A small autoregressive pixel model, trained from scratch: 10500 steps.
Rows from block 9 of a small autoregressive pixel model, named by matrix and row number. Rows with one number belong to one neuron. Each number is 500 + 25 x the weight over its row's rms, rounded and kept within 0 to 999. All counts start at 0. Numbers have three digits each. After the name is the row's rms in percent of the matrix's.
Before each neuron's rows are labels from the 100 images, of 14976, where the neuron reaches its highest value: "responds to" is what is common among them. Only what is clearly more common there than usual is listed. The data: Sentinel-2 satellite tiles (TerraMesh).
# fc1: MLP up (model.blocks.9.mlp.fc1.weight, 768x384), inputs 128-255
# fc2: MLP down (model.blocks.9.mlp.fc2.weight, 384x768, transposed), outputs 128-255

responds to: clouds
fc1.520 092:500497476538534466530500533457503506507482478494487475501512502484465544520526487493548539476516588511462523496553494476525441523515534539552482503557497505501535472529497478519474487510463494483489501450453515471499502484519530488481510495491512476542510459485478487477485507461447486489498465521506499480494491521490457520466510506450501467540487533525495519508476537511510522470478
fc2.520 103:519541503470544472470523488513497547503522477540490557474507473508529451491520490483487470515508482498536492479423534516457494480436499478490516505482516507528432514477480462504481538541514507480479519518525500568528513550526475495587499492507514491528519495545538514483543520527513483502499513490486481493510463502549492507534476505498479565515505462500520505485531478478514504513504

responds to: water; built area; main land cover: water
fc1.593 109:477475507487524507533504489489520529477512497524519524499494527497493478532518513472514499468501523481481446507523502539482475528495479461509533488509468513530473486493445532500515490470492576513507507509482499482484469469513489543499518501492509525517509496458510554469520519452474458474458487515518475480498502462476514511505525494545524473480543523484490488460461536511498531495488
fc2.593 097:555486498516484493478471491501547504465523472515481560502510525546505529506458553462477482520502512528540498510473518506493529497471515534506473497494516473462472465486500505508554448490506468444511459508504531519514492517461479499510493486546461523483529513505543449498513488493501494487571479534504486480524512504492504474518564540469488480483492537506526475529503503523486536531457

responds to: main land cover: rangeland
fc1.712 110:541550460519506517482433525470533499499501512462493507461500475517477464515503469498539535475461517526524509493455515525491491452495513465494478499549514473503515504524441474486501556478458484493556502540484506542532496539506491533506446530474493480516520493520539466497463512482530497491508529548491459505520514481460517470506478482475490517516526461497498542512502548529476453492487
fc2.712 107:492509529440496463478519500492483486476498544545550556463511513497529508508501530508505483532454499491491496435531490483510523530501518511525467512479519505472503484532536485474480483498477495466512509471432521561499513498477494500514490529514530497474496515489511448480510499499490474506507496508504463494526500510490505428520437481509513494479491460521508472450451459539504489493493

responds to: main land cover: water
fc1.123 099:504483477485514490491499507468477496522511476507540469463487525482443483485537466454482542478546555473482518497474462500525522492517543461518521527536503512514494489488565500517534473501528553506518507462511515478512477493537486469467498472507483499558523453498493494480537499495471506528568472485469475523478488420487489524497495485510501515508544435494483525528479488489481490506494
fc2.123 110:509468510504507480497531468475505498506503484453460466553516462522542515479496521529498474548483495536489504542505503510466457486504480497515486459513500512487500505517473543478486551492480524548482498517507448504502520494486523460493548447489510458460490472514489499459463493487502492471485521528515491532524491507506474479511552490482510454501506502475482492521512481534505525477465

responds to: bare ground
fc1.67 089:463483466490507528499437555492483455455503497461500492475479466509506514537449527468501480505470548508496490456478511468477501473434492465496485519512468503521544528504504509525511494509470499472485481508495505538518513508538522484514468474498452491509545543522492521508513524501516471506541506506500490468507522500541487518525468510489509483495477489547504494441532514474481500489503
fc2.67 085:465563512464517527548512486491520494487510478462488522528572531540490510474476474478492548479502498477488524494525539461528478520488500501529487523459502518474483509507494456535477452480462505468518503456496489550503500494511480491495503523522543499499510498524512464503529456460574481463468511553494520470519485500475492484494444520536469517472517504484517493506468477480519528490530

responds to: main land cover: crops
fc1.682 113:496524467541444512453452498532486560498462470529468491493519529521490477465507471480526531531526500525504480515537522531522538493519492502492510473510488507549505477489501490546508509450504529506502478486514502526502460491523496506524507498495518492469503496533468505510524490487500528496461529523530500442543523486454474530500509519528512528486554509494507470518502450477493484485522
fc2.682 105:526507500485461490515487504505517524497495443509457439517529529483525507476502519513547491495486541514552521506510489495535493439492514514476475465489512541495488517483551501506519480481482541474487481520495518462503502460475489502483498526538480513510478474484516505509541487470486533512464544468533492518495540536487490538534529514523531520513511499559528441529534502528548460589506

responds to: main land cover: water
fc1.58 103:459449495475516511458503516557498502446542502483511513501482483491487468488505514557449495528525505491489485491485499471541442487512522469445502487515509483490488500525513515483551514558465531451449494481507481482493536489563540452497540507482492469509514480528494513501487488480544522482473524556518488493490502457504506481440463499542531481499497493515478493486456479533487513538570
fc2.58 095:456500468497473542531487509475488474478489457514537472495477511501496487514473485484500488494504486488523508506529556446485492551533485475457504516486482503525529477491509478462498480458555494502493533492489474485475462498483525478439490468499466506448519485436492510493475509495486511501510492499459471488511461495477516496577435515531509523535480463492480543475475504528528461503518

responds to: main land cover: rangeland
fc1.144 096:500523510511515439499465531601506516516472490497485505488522456434510531476495480495499469523536491463495491540491489496504488513487502492482524522490526406508476542477559471479509469492497475505478505492496494492487522521507491473500514502494459498510488532509458465547482476497491537505509457516497514496532534519498533484512474512491480492525484494482521525454475518529501524521529
fc2.144 093:530462512504515518522462464495522504478537463487554445497477518483499477477518466521537515478508527502477538496530512496459493493512537458507521452506444512505508489542484515484551482552511513521435469496497466506511511487523529502495478479508503500505511492492527502458522531529540498487497516465515511453538530512518519490464476490548489475463563504535522478467499523485489518459489

responds to: built area
fc1.483 087:496487487517514535469487498517477484495514515481512532467524493438491515504482486520503545511537521491498495458498445508489505504502524512482514484514546540531500493470520476530539472501532525473565478546442497515468512483536436487489491497520475460443505522507474528492513501498523493546519535464478523514546542440476478482522503528482465518466488485528517468522514541474484490580492
fc2.483 095:491548514514461531532528467465482544497466497462456495527524506553500481486489485478510497516506513483497480576503532478519486475534484517523509541489511481482488483493504512514460519483436497496503504494528540481502476492492519510523507501504501516509484515504491492488466479545496536503480485532517530478497467541471481545500555482507559457521518471457493459496502470484527511437509

responds to: trees; crops; built area; main land cover: crops
fc1.90 088:489471497544502511460481541533505504513532469477494484482491555475467506491484480479521468523470483450539524529485484524488517514477504467546491502533513525504484515510516485544482511506492534495532550464514535492487521454468470554553532451527498508579499501523506519501489515520471474447504500483466510525518512526516499491492495504459531502474481502502479544490522542489457463493523
fc2.90 088:498545491550450492501493516531488517498504467487492466546506514513544479530505478481499499458515523470461485488505512486478491464493513508457485482479495482524501500441520474466469513537499456533492482515462523475514519496487486469486491519501593551475476448517508504523494492511513508524524496492492472500481499489450537442564524513479492519527491479496517500559475476480502506514496

responds to: clouds
fc1.279 111:493464540543521493507484468507514505496492480480499536535533478497499497495528496487471506503522491480496486485528519511506463517484492535506482551522516482466532480500478477562499484485534487478488539460526456470549549546513514512512513589520549466538474490537485457520538505490496489515525483508477525435492505483499513479529497462468532539481489493476485478506500456497497484499489
fc2.279 098:523573490458489519489490513492509548473517477503499513473513534449483519515506487501491523448504476498460535505496477509471493468496475505491490508536498484516522506494483463534499511510474495529487459523474526451496488498483479531474509486498463514490510489488488507496461542478511519516515504518489482567474503501508490478523501510444494482499481486488531512473467490447488514535514

responds to: main land cover: crops
fc1.452 107:537509505464480522459516484529516532505510481546453485454529503460538504472560509501513496496471523525466532556523504512483489510512513491510544491513518471464468510498501564532514502504510506470474524527506492508478501537529507518481494471477484514479486490513483508513524454496475510542495497499506529497502505505471489507518488464495503522443524531466501516528501477501492498515528
fc2.452 104:493484511501506526500447594489472486508486491485471533504508515496497536479523490491494463485482444511489477515517486507528480475486543515475478509483541518517521568528484524485497469512496494500467478479539497472484488501486479487495467504519488552499489508435515572545491496479521474519500491495526495457500462482562520544465511500544464528529482520505513488500509512545503492494509

responds to: flooded vegetation
fc1.301 112:519515514530494509501450523511493526532489513507517531530523516485506491526467503496507499515483425497495504531483481532512500473444484510541479520507497461485555567476477520480482489539502511474477504540490482503530469477492450473525477500495548521472492488463483579543549571454511491535505496461501483462549484461503485489473511514524556520498508502444507460511493495534471500469503
fc2.301 106:501516537479478532508471505495459531530488529447489493518517496491521518496476475522489485504520476515466528545478477514491473476504515499479468478466492474477508514516477500499521472511499486481502479484539503500481476539499485511508494476492475498503510487503527528492543496472474530500530488505511525493500493504546501533466511466512533471497515475498517502531455487490506509437464

responds to: snow or ice; clouds
fc1.91 087:493504494474520466529498517541464498452470526545481501496504549542527515454473481535472507521515515451462478494517507486499515550484498469464524506537517501511536496519502532521509507484538510523479544477526503502461493495543477480471497515498532537459446472506487498454485483497499481482514479486511495461518548473484490519479508495475493491437462469529499491504480473530556543523510
fc2.91 089:489502466507516499493480513473495533467493479531559500494536477503477509543482487539484520518507491506498513525523529529486528467507533520480507508502512491493504488491457511500491452521507515473518475511520521521463508530473493488518557512480563550473526486532517534508497517478513530478518489438492466496520497482502542487498480472519467483496519511452514526465542469477506537473479

responds to: clouds; main land cover: trees
fc1.420 085:470473491534514495499489535487476500495501479528483461482568525494465506477476509477575472448486518512499500493501473509446464475501529527528472489508450522492498462500514490480556474536499490524520500502521494505516517485486504506437512532505494478486505528521505552533499500518497515478470459519481488474487485503453480509518524485507507503538522508504479532536545459531519488485441
fc2.420 082:528532526504535572491471508513481503502504552521471499478497487508486499532485476502482517480534546457472439484495477545507505477537470544517489462500497517479512515500485489549511495521516517468466516493480493451495514533480487509565519492495484490498504528509482480520528481511469541484490491464490539518517464507518506519497463520503512555476507506528491479490510467500511505483451

responds to: main land cover: crops
fc1.501 072:505512469488547529495476498515525497544505526500555464521490468515499503455509475491478480498498500473494524539485464535483438519495456460482527543499495494492494481468494521525519494507535450491492535470512489536558472475482508511490502519492502519477504501468474466460504554501515501508487510511490491478490502455497500541538494519492470527501561494516459503540487517501514549476487
fc2.501 086:520533512506463502506533505461481494456518485461465533475525523488465498470492477492485493495530499516470439487525503464477536482481519475478512484524505473494501561500509496461484505515503538466479467547481498467462524528520498502519479469498478499510523497507481545518473480516480502485533498499491528478489468518442531483475553480514499454485471506490512518539485490497485503565486

responds to: crops; main land cover: crops
fc1.506 089:521453506529492493517459486490478453535505477486489526531506519519460510491504508508501504510517488534510495447488474497521506528432475520477511507473505517511490488514489492523472492468436439427498530489557502491479515513520483497492511505486522464497518520463550538509516485512530495523495511466491522464452486482498507490524480493470482483481461478524502508522501530482509481491472
fc2.506 087:481556506503514507480537505488493506543558483506491475519499470510523510433469477507523487479489509531503480512534474482475494497449489499528489511510508488509556470488500500502508549484500528530455448482518475505517477486493524486516511455511491522566517533460512503476542508505512483483463493478513498486523503534467530484527532502505499507510514500529500495512543495491490493492519

responds to: bare ground
fc1.356 091:500491474472510460465511499493512483490515492450489468492501521517475509496508551502466476493522477540517496503481464529466490530484490512495507485468499509510529528491496493521517481507502489522560512473507523503513509534479558492477515490520499496521477489476499468505497570468490457479458479497544478488436506461521511524552493462467452500538520485539466480520490542503563513464476
fc2.356 090:488503491489501505451500478525518536487518465548510508501484482498498495481476517497514493523482529512513515556509546542537478477510537502534506512484484501481557512491484506527501551479491496524483492548558514530486471490534532505486492516527430502497505531474498549496516495553492502499518482483515530500480530445444491521498522492499538498523506497547488480490476467530493480476522

responds to: built area; crops; water; main land cover: crops
fc1.277 094:477509524535479491548471508484413499490496500534506517508524500504563480495514511503492521477479470489457491521563505537497512560503530511516458488544479479449505568480502484530522483447537505491487511454505490496462525479523492533452532492530533495473515454513494486526495503464457505474496506508513507498538488491503527477506516505524494478504486499504508462544502503456497504512514
fc2.277 083:490476456516464466464497497471510510488472501469531474474499477477502493488486493517511474518536486553531500466492496485557484507512479495558463508527509494521472489506500495499480487519500471486513507487460503514532487539498486464507490489489507520539500481470534552527522527512515504497495494496519470456493524470463574469463496503539521512531475509486538551513489476509540507490508

responds to: main land cover: rangeland
fc1.165 110:514481471486492461457486506477501468524491487523476490496458489461508496558508469501539482493503492513502495503526473516530514480492472502524462457523477501522519531542473474493444515475502468484525495526476515509475512465472501478485530456504511502504436480507510489549487542535437484520520480508469467515509490467507496509514545533467524533496399480484490539501523467471489516522469
fc2.165 117:453496506547502528509501519523510521517545570492493545501534511527501536496474521514510505530479475476540515494513488503482513477493525464516541481518429515480534526492517568509518451533505512545476534488532490415483464513537470492523475541476479504505505466523488448495490502518494474491504509510502516521491519484511518496494548503549491496481526505533511529473523496499482495523455

responds to: main land cover: water
fc1.340 090:500476470517520542525518502454494539512452498466538493484502495512511495496552488499486463480507504501475490482496477512480486477539535533509508472449498467546470476513482497490514450481497466490514520537496487485482490483493526493482480473473495513439499537496547490495505539526522501514485517503500495522514537535485524510541470496505512504495472492482484486489515522561503505495556
fc2.340 082:530517495505500534496480507514504521463504447513495470505512512505530504532459536503496524452475509437497539486472506502542477513518451495496504514535506495476495510496511511493506530471505529533504446503534520532485496502550514542532533500522497507495534461539524488536516496485498511494527484507509480495508431516542514458461467526482501532498521511541480538515490483486495443537460

responds to: water; bare ground; flooded vegetation; main land cover: water
fc1.508 083:488487479486518490517469498475503511517515497499489497507513521513553503506501537478490502508511523552506504536528496524548529471513519450501535472444493511488499477441461490533504501457485497463494468491526534507466511471545495522493471473528466488533535488498479488553511476518519448510485498508493494473465498509509505502534498477452492512483503476520491520482490523471493464465563
fc2.508 074:515539523485515503541516565528480507530474498500492524516499492558510489476519476498477503453550536479512474494510518475513511482489492534500547479520476476505531497451474548517470491465430490496528468473518518503466509550493490522484524495554517494524508501515497470500498489523480513539520503508525489492467503475505547522472557502504508526515504500543505508448470492516485455504530

responds to: snow or ice; main land cover: snow or ice
fc1.662 117:517479524492487506506460489518551523551467514472480506523541527497495461484536479504462485488483533471508517489532498455501530526460452479483471501529482472517545538540486527542482532494522527505504481518517477503474498538509514479471513496490532523498535487478474484525495499489429540510486522489511501515536527479497505494457440504473486533471503481520536476530508517533509506462495
fc2.662 111:479465505487490468497463521493470481446524492462549500480433473517543527527488489482499492516500456500502503475515499480478473460497525503520513491490513484511510488492516463488492516530523456490534499497458501505512503501498437486466525491479513485512512529492536506458524524469477473501516518435479547507509503516511551487467499518523509480520481540485498480471532507485464555495537

responds to: snow or ice; main land cover: snow or ice
fc1.19 100:489503543548484542499479529505520496548487473500508530493496470511518490485483495489505515503424524512507499487493515521515522498521501476489502473459510515523512472511493481520507482490486521484519518502489535478509518495547487497462556487497500533513477514473526482469498529505495495500476519489515437483518486527468447524471504478489485461493532493510510497518516504506475474490443
fc2.19 091:494517493454549498555504516478489515501513493475523503521513486498481502507475536542559462492517535480452466537504513489510518469515474527490494568530473508495517504489455539485550514516492532478512494502494517474531477507481473487538540416510479494497461502523514491471463505483493502459475480482510450500516501516511483504543498532527499519493482464475538528496490522505476479484502

responds to: water; main land cover: water
fc1.496 081:510522495516511530505505496540522508494533509516477517491491510474474532457483444497500518471517491520511468508489456466496447505491504449519494454511495542488509473499489462505481493511480472519475556476494518517519528453511491489475524483492465515487492485512474498505522499490465511497512519501508496515499509507500456567478530534473518483515506525469511486498462529529528523543473
fc2.496 078:491466487531487493448428540515473494538517524479520487496515468500483508501507506509519526503505513540509541512516491482473541501472517519499507464460495497530524516479464494553509532442484524493500499486460497466496513497482491481469474532526465474492535469539475516511519507482491497516529546500491510541521556545496482518525521494501516510496532532525487497489550515501455503473481

responds to: bare ground; main land cover: water
fc1.359 101:495481510505501498511491493495505536521498483487505502499493523555464524531454543490495524472469512477550470500498543497456500493449526517493511503480488492524506462491515499532467482493493479470514492461482507523523455490530499491503537538500533499544492496537462506518501554503547500504507491518523514463476477543511512490516525504524499494497502467516508553488520484510502516489488
fc2.359 090:490500495525475483516455483497519521529498537457527488502471465528506488474475477540530475484519480498507498504507518535509502456530501495480507501456468500500535486491534545520516529500467467472541495544464502519468521539468490501441546493495481476480460498477504506529492466523500490486509509475481525455530481516552489493457534501510497511486520502453476535519490504502474490473523

responds to: trees; crops; main land cover: crops
fc1.502 099:523458500557510491489527512532497453495488484497528534539507492502465478468502507466498488505518477470480520483475476513498499539521474517521484477526496504502490511534516518542506501524510527503570524468513518500490496543495503514505507488503504491537517494496499500519479511520540498481519457520482531542505515471510487506525453516494509487512491516523511528505527515508477475511489
fc2.502 094:488511492539488500526509497491505544510503435528499492470536500543547512485520454508493485467516513532531466495483516462525550490432519499492544494529490487531511494491447468500462465527511509497460507495465506493503548453500457484474529535547465523477497485478495538502467486449454532530519513491519477474502492477510481420551546499509483526524495507486516479491511502471492497507477

responds to: main land cover: water
fc1.351 073:478492489510503531510479483514449519521540486540490463479538491485505478565548524514507494502488488540505477507468486532479482491478540468480473553523490520537508489496516496480529496537507515479482525491490525489456516513484515505492494528497489427562519480514508516511522498536475490439541475485514540491482491463501497514512469518496497521483515516511468517512517503511475490491522
fc2.351 071:529527488508478518487529505479535448480503482493494490526472484439530486441479527524526460490548476448526499514510544494493521545517505527493522518507437486502517486522470482514469501510486540510501473486511568484517497520513491524499480515501508519497487522486559481493483472484512517473508508503515489512547473528495524479508472496535482496541489438480501513505520527489485509525469

responds to: trees; clouds; main land cover: trees
fc1.728 071:519521477520547462484491517488471522522545466528477486515499540489492493493521528552486514502512517495490500460495517502477487513504470503498486476483520495474473529507494497494493461497441497494464498517523513481549488485463468484490542507504474507540535508459541527477515482494473513527519491516477520521506489530492527511466509515477514460513493498481495492494527463485533521452565
fc2.728 071:511457503469477560531476510480474510488500520463467476498512494454526483495505524542491536504469441521498532542513487469494527519535498488516542505492484445483520452522513506514518501509495489510506532491491443504496514508538496514531448496525503512478538488509506509478502532497469470508487530480482486502475511495514566459502456490462525548499483460513503458514487527487520488526515

responds to: crops; main land cover: crops; built area
fc1.331 102:531529513550490526451488498526502532491465500524510451474537505491527534488500546537490570533505554525485452508535532484506539462496500506461496505518533515495478496504535485545437508508498511541528496494451440462505466472472495482498509465486514512485498501521509492490520496475492514490522482466524522515486523523481484540484546508492472486498491529488483458479480525520486502511502
fc2.331 087:486517498516468515498457540466492499521519477478511532466476496477519489492478457508497481519523504507474472517517468482512493518544516543502480516488505496542499465476472518530522499487484482489485508482477526483524475471484515492488498527525529480507470490509486478498487479470545508483512492492524524469482461491463527515452551516511509514497503500511499528526460535477508507521486

responds to: main land cover: crops
fc1.608 084:528530496554499504512447512467485527474505487496521533487488488486477499492558552519503499531494505504525493493537494500499508523494481522510471474544506488493504490518518490477462466523459502495528527517470457479541502452459509502528504529498480505504493531483537485510505488526515512497518481485466499471497497480466521472487494536470482532495491526493485519500477472505503484536458
fc2.608 094:497517475492510494528459467484489536539501447482482460530510518486522495457495459480471526483557540499464440503461503519482512490519477490508477524518458509487533466552534466491482489515497523478529478478462490528495480500490503524564468472511550509519473537508498528477464529505488493501516481510493454548472454504496513513513501482483522498486497488503563505487507512480538501518490

responds to: snow or ice; main land cover: water
fc1.295 071:517511494563492524517530466489505528466464484525540497470494520537450498505496507504478510492490475542516538544496533537503504457535491517461493455503504455499445511484463455501512484513498535500523528496518510499477553480504521511481494537460475478485445507491493519545518497504549505480497459537505470511486472479496492506489494510495488525504473507490498520506500535502488491472489
fc2.295 087:503555494486498494496514524487488504509497506480535489553486451495519501512512491520531505499498496445466485506510497491461476505463475510546475521507489552502536496524493490507530475517489504479507512467495479510522458487490509501496496456519536483508506475498495471490502505526493527514507514527510507504512508493487506500517557491525544500494548473491536526496462499537493466587507

responds to: main land cover: water
fc1.370 113:523475457501500522492526476476513481540488523493517490460493537482536493491486538452538473490491508511489488497478491492467502459468451495544553520491535521489519514451502525488510461472532551485485493509511523499501491455542499459515544480435468484542503495493473478489494513476530475519529520507468480526495497474494494515541499501489474500541552458460547548529473487533490486508496
fc2.370 104:513493550498534507481568484514476531533456458446541464493495500506531496510491502474519546493533481514510463491539534500518513490544504504522499485498524498479503474516482503468512574528517489520504509500511470524519525472476488467520476438468545493507515453480507509511489509503483521498504519486509531530481491454496518511471546483529477519515480511517485500503519523504495531474481

responds to: main land cover: water
fc1.427 092:466508513462495488473498514529450495486558521512536510522522469525482514520537468510500506486476530507497478504498504479518487487500510479505471506513500453494504476488467526512480486508537493481527487471504504493510524440484467470478549469497498513451508520474501473491458465483466480498511533508437520528496451487466531495504479492510478524511538509519492517513514460545502505540487
fc2.427 103:516454469523498476524555474515501520524466483466520490484486510503495468519499489481511434511492463502524487529455504514510505506549524513512501538506503499520547523493507515464512560530436494476489522521471519510469423478478467477481476504493543493526470493520468501511459501529509482464453512484495491474489493475486501511479486501553506493516480495479482501509493495498524517490455

responds to: crops; main land cover: crops
fc1.701 095:501457461500488536486503538558521503496495471508498532457532486517477548530482462507492504499470496495489515519449554521490466459422545477473477492495508469447514504555474487542489520516462489523482546504518518514553472521477530511501492498493481490511486457513532499519543515488501487495474475494494474499533533534476489515484509541491497508507504543475490518505488482500533510483511
fc2.701 092:496512509507530516520515490456484479503464478531484480516497521489516506530482504503487514498511467474496463525497468507484466532476496504538488465465512527525487520464465460489504492514487475503492478557505479531463514488490445504513466480531517501487523516508494466518503497538499530502496499512469516502453491492492525554474502453480505506497481484480489467457524525469485474505504

responds to: snow or ice; main land cover: snow or ice
fc1.321 101:505444520497501465501523513515495523505542509493495495504503471482509534510549472463458471524510487520525510518462538479516470524471498475511509495449521519470532504503482497506483524487515464501499502471489513503486528443485529505461432462480477503465476483492552482498499520479513508460529475501548492508514480491508511517513507516536488507552465525505510527465540473521486458480476
fc2.321 124:492568520458483497512475536507462479491506501456522525500490534539497505519472501477534503482481536554540514511557470530529474469460475513489525489498470483488503517524511536487552510457509461459542505533513510526546501510486412496501498513457488509501524516489475481491536511486533465506431505500431521490494527532535481524518452492498488528535526514491506489509495516524521509511475

responds to: main land cover: water
fc1.731 121:491530515523517532519465514458543466511468508480513548516469466467518540508479465429539517513479511486519539503525509529496556462505494488532502543532516470532513528547467482519535517537497475467547495552469438483508445509512490490491462478457520493450523509508521472495490478472489514535521547533483536510514543470515499450486517520497500496508521467535503517453527518537523540488485
fc2.731 112:532510453469521493501513485492470510505486486469516491467479507492485500479475512538507496517484491515506478512480467469514544518474503543485509515488474432495542529484509509457517534482476468541458503510487542506524494529488522507479505475496499478517502553506530536521523525515497503520519462516567528495525479509479512476493439520470442464491505482513505533455483493476487511484499

responds to: built area; crops
fc1.179 089:521506544482505513543470513441512487541495518482494496483483468509487511486471496423500503486489509491478476475531527504489502497501528488476458502478526484518501473471513566510445536502478519492481516476497465485501499522519468505445526487490509502469495459530518494522485498479463459552506495481547521492459498494494495488507525480473493452487518530538433481552490462492556514513470
fc2.179 095:470510485557517491527442506509510541497523518460512497535514453504533501477497498497501485514506501509525488562451458506499516500502528517525529496486463515478536506492511521485467509468454512465528512511531514509475539516463479519497468486514479481533491517500553451495497490496501504472516478472449524468532486554511495483495461529543499527512471515480486521469484549486474501516505

responds to: snow or ice; main land cover: snow or ice
fc1.152 091:542504519489521531491501452483521503484484506523525502504519534519494460485461451506545488518496525543509455506516511496532527520472528502551480492494544501454484496479496508473519522487494499475508510526492526464501474476502492461450490488511498482503514467510504490471458486552540532556528487489524515501469521515512474525485487508537467483507523510526492472546496459504516514488448
fc2.152 086:522484508540525501455486478480497540504495480478500460521518507457531549505513490466544491539505498503507499491460556495517483540491467490512483482475488517502483514523486524472498538475489513553490489503461493501499499452491524541471505497465527488508495514511506517503513503517487526518464506488486511499516448537537468482479471507501446500470551514449492468498517512508533487518510

responds to: crops; built area; main land cover: crops
fc1.396 104:512477475488478509512503519514529540516494471529482526477491511574490478524543451511481483530513473502505502503532523531512524459513458477528542494504535504516498509506497501526538486494489477495521510520533489475543476545468531501472523475486500502501495503485511474503449444511474520518533522507517520490511452486489519527524480516481542486516516514471421532519486506498524502479485
fc2.396 116:450472473488524505520501460474496450517504501510513480556544500479506495493510509488532529485482530519471513505475452480530512532485504525468440527510479507478464494528474546436503552476506464512475487483481487527548502490504488516512490491507498508516479506491498471476529478536520456499496529446495520532512494505498485538471466477519466500465500439503515527480470495506523435476482

responds to: crops; main land cover: crops
fc1.638 096:548505512499528477496505492461469501508486478516482519498520516527463486507497492538441525517486439524505523451462476493535502520519460507503500514492507517482482463495511548513515512499513497503502480483517531490520448473502476515506513537496544492506508481539523508503532483502505471463491527526485472497508506470478484459504520490512495499493521470461494521503499496458470503481473
fc2.638 094:447519514516485531515507543513490484500512523513506459480501472514548539508518529510480503489460577502476532489469503516551466527463536495458509490530490481524503511501529490466498510503491481504477543517493448511464483545445543523503504522492468459529518489481542487497522469538550438518446492521488480488513484483489464501476429489475457502503489550454502450517548512535533498509481

responds to: crops; main land cover: crops; built area
fc1.0 140:489517487464514531494490505486522514513524480515489553467498532472508495516488503500534582504528488485490487529504473504451508480467482501461499488519543538495494506526504504467505461501500482517519475479506481487479497549489533499459521535480539509500458509471530512490506520503497537487505528444521494542483456524549514465466515501457490507505476497485458506503527470480457484525510
fc2.0 125:499472519510496488517494541518494501490473523493535521512526521519472502501493506534463467488523512483502512490472474477500515483538509520518479518490529476546489503460523487520467484504477526453478490472479523534488488536487507513481449519506560484524469543522467517489488515507491492487490519507487535420490525464470478483522512485493500511514486477528551481491470508511519503515462

responds to: main land cover: crops
fc1.539 079:497511534514512485446446502491515501487478497492498450492533498488495489516547486493515476538506535483536493493522484434494491511474519515533523528498501508535494511507501475508503471535498509474528495495520483518517502450536491470507481468473480507499523493535480513537557490533561500491501508511481516501536467497475504518520459449475480477460523480538507457498504503506545529511513
fc2.539 078:466450477495518516514462493514509507466481494536513470523507529519499494495462534520474504478465512546529499469531479531494512505510514559506516561489494503519494500522478517518476475515503509526473498550498476513454504475479545483468505450481484505503506491466530504524529495535473519519495473462513468506516485485496465517540479474515516499491506529457498468544533429496500476506497

responds to: trees; clouds; main land cover: trees
fc1.121 113:528514543489521538495492513515505491493493455482486549519500490559478466515479473554526520515486484453515454477495495540540532502521504485507516519471479574505506455557491489516485482473547552502489475503523518496508485467536492507506547504515506498515500491452485504471490498528483528513488489505474524536490491524489505527461535521477504517496496538461476474522501501484463490490525
fc2.121 109:499498476468467485546462515481495535487522513555526496475559507452524491498512518498481510462520542515516516528484519463473512495518520483471476494499458505510514473472503500455505509477453455549515502501471485487449500500518525476501498502485472479531519528492483497509510495456516516461518493517517480502552486516520536511465503491519520495514504528501485510526475500519510498522453

responds to: trees; crops; built area; clouds
fc1.253 097:499495457522470468531516523500510521511540521488504508484493523530488546497487500469534508498496501519483491454487494480459504474486506496490499471464514525489453478520486499514532469498500490482497526456523454526490477487474496545496545546522481536521472487504456541514476453496519479551509482539471486491542517501457544501504492494494505521480517510478532535509531470534507527528485
fc2.253 103:517476468488488528505520473508466510506467489522508534515501467487536447514478533488450491491491518506530544509523469488547520510543494492485513475464484493512528486492501508489488517494498494515544478540505516500475522559530494469498502502483536461455491476504535494485512517538502517488586495479517496515446480477553475488490501492505517493517499496490473471481450473434533532529475

responds to: main land cover: rangeland
fc1.413 091:492506461491502502526513541491516456484491472478489524516497484492495507497495512435521515496558494462486506511457515475482537461480539546518480459454492499502471521536466512481477467485506477494533492530508526533458523513490500446503459503525499472490469482521483507516501470486518498495505530487476517470512501507484489517526472490535489517548534487475531484558499521505492471485477
fc2.413 100:496519514523542516485424557502473542527492521501520485491470514566531504508493498524495467507547468502530479460582528493521495504541501504522524495511510501506537500485524484469521530475533473462463499530516530429472501517480502522516467505459518514515501499512533512504515472528475477504490500502505515483541487516523488503508505503473479499492498549501476499475470480501543469519492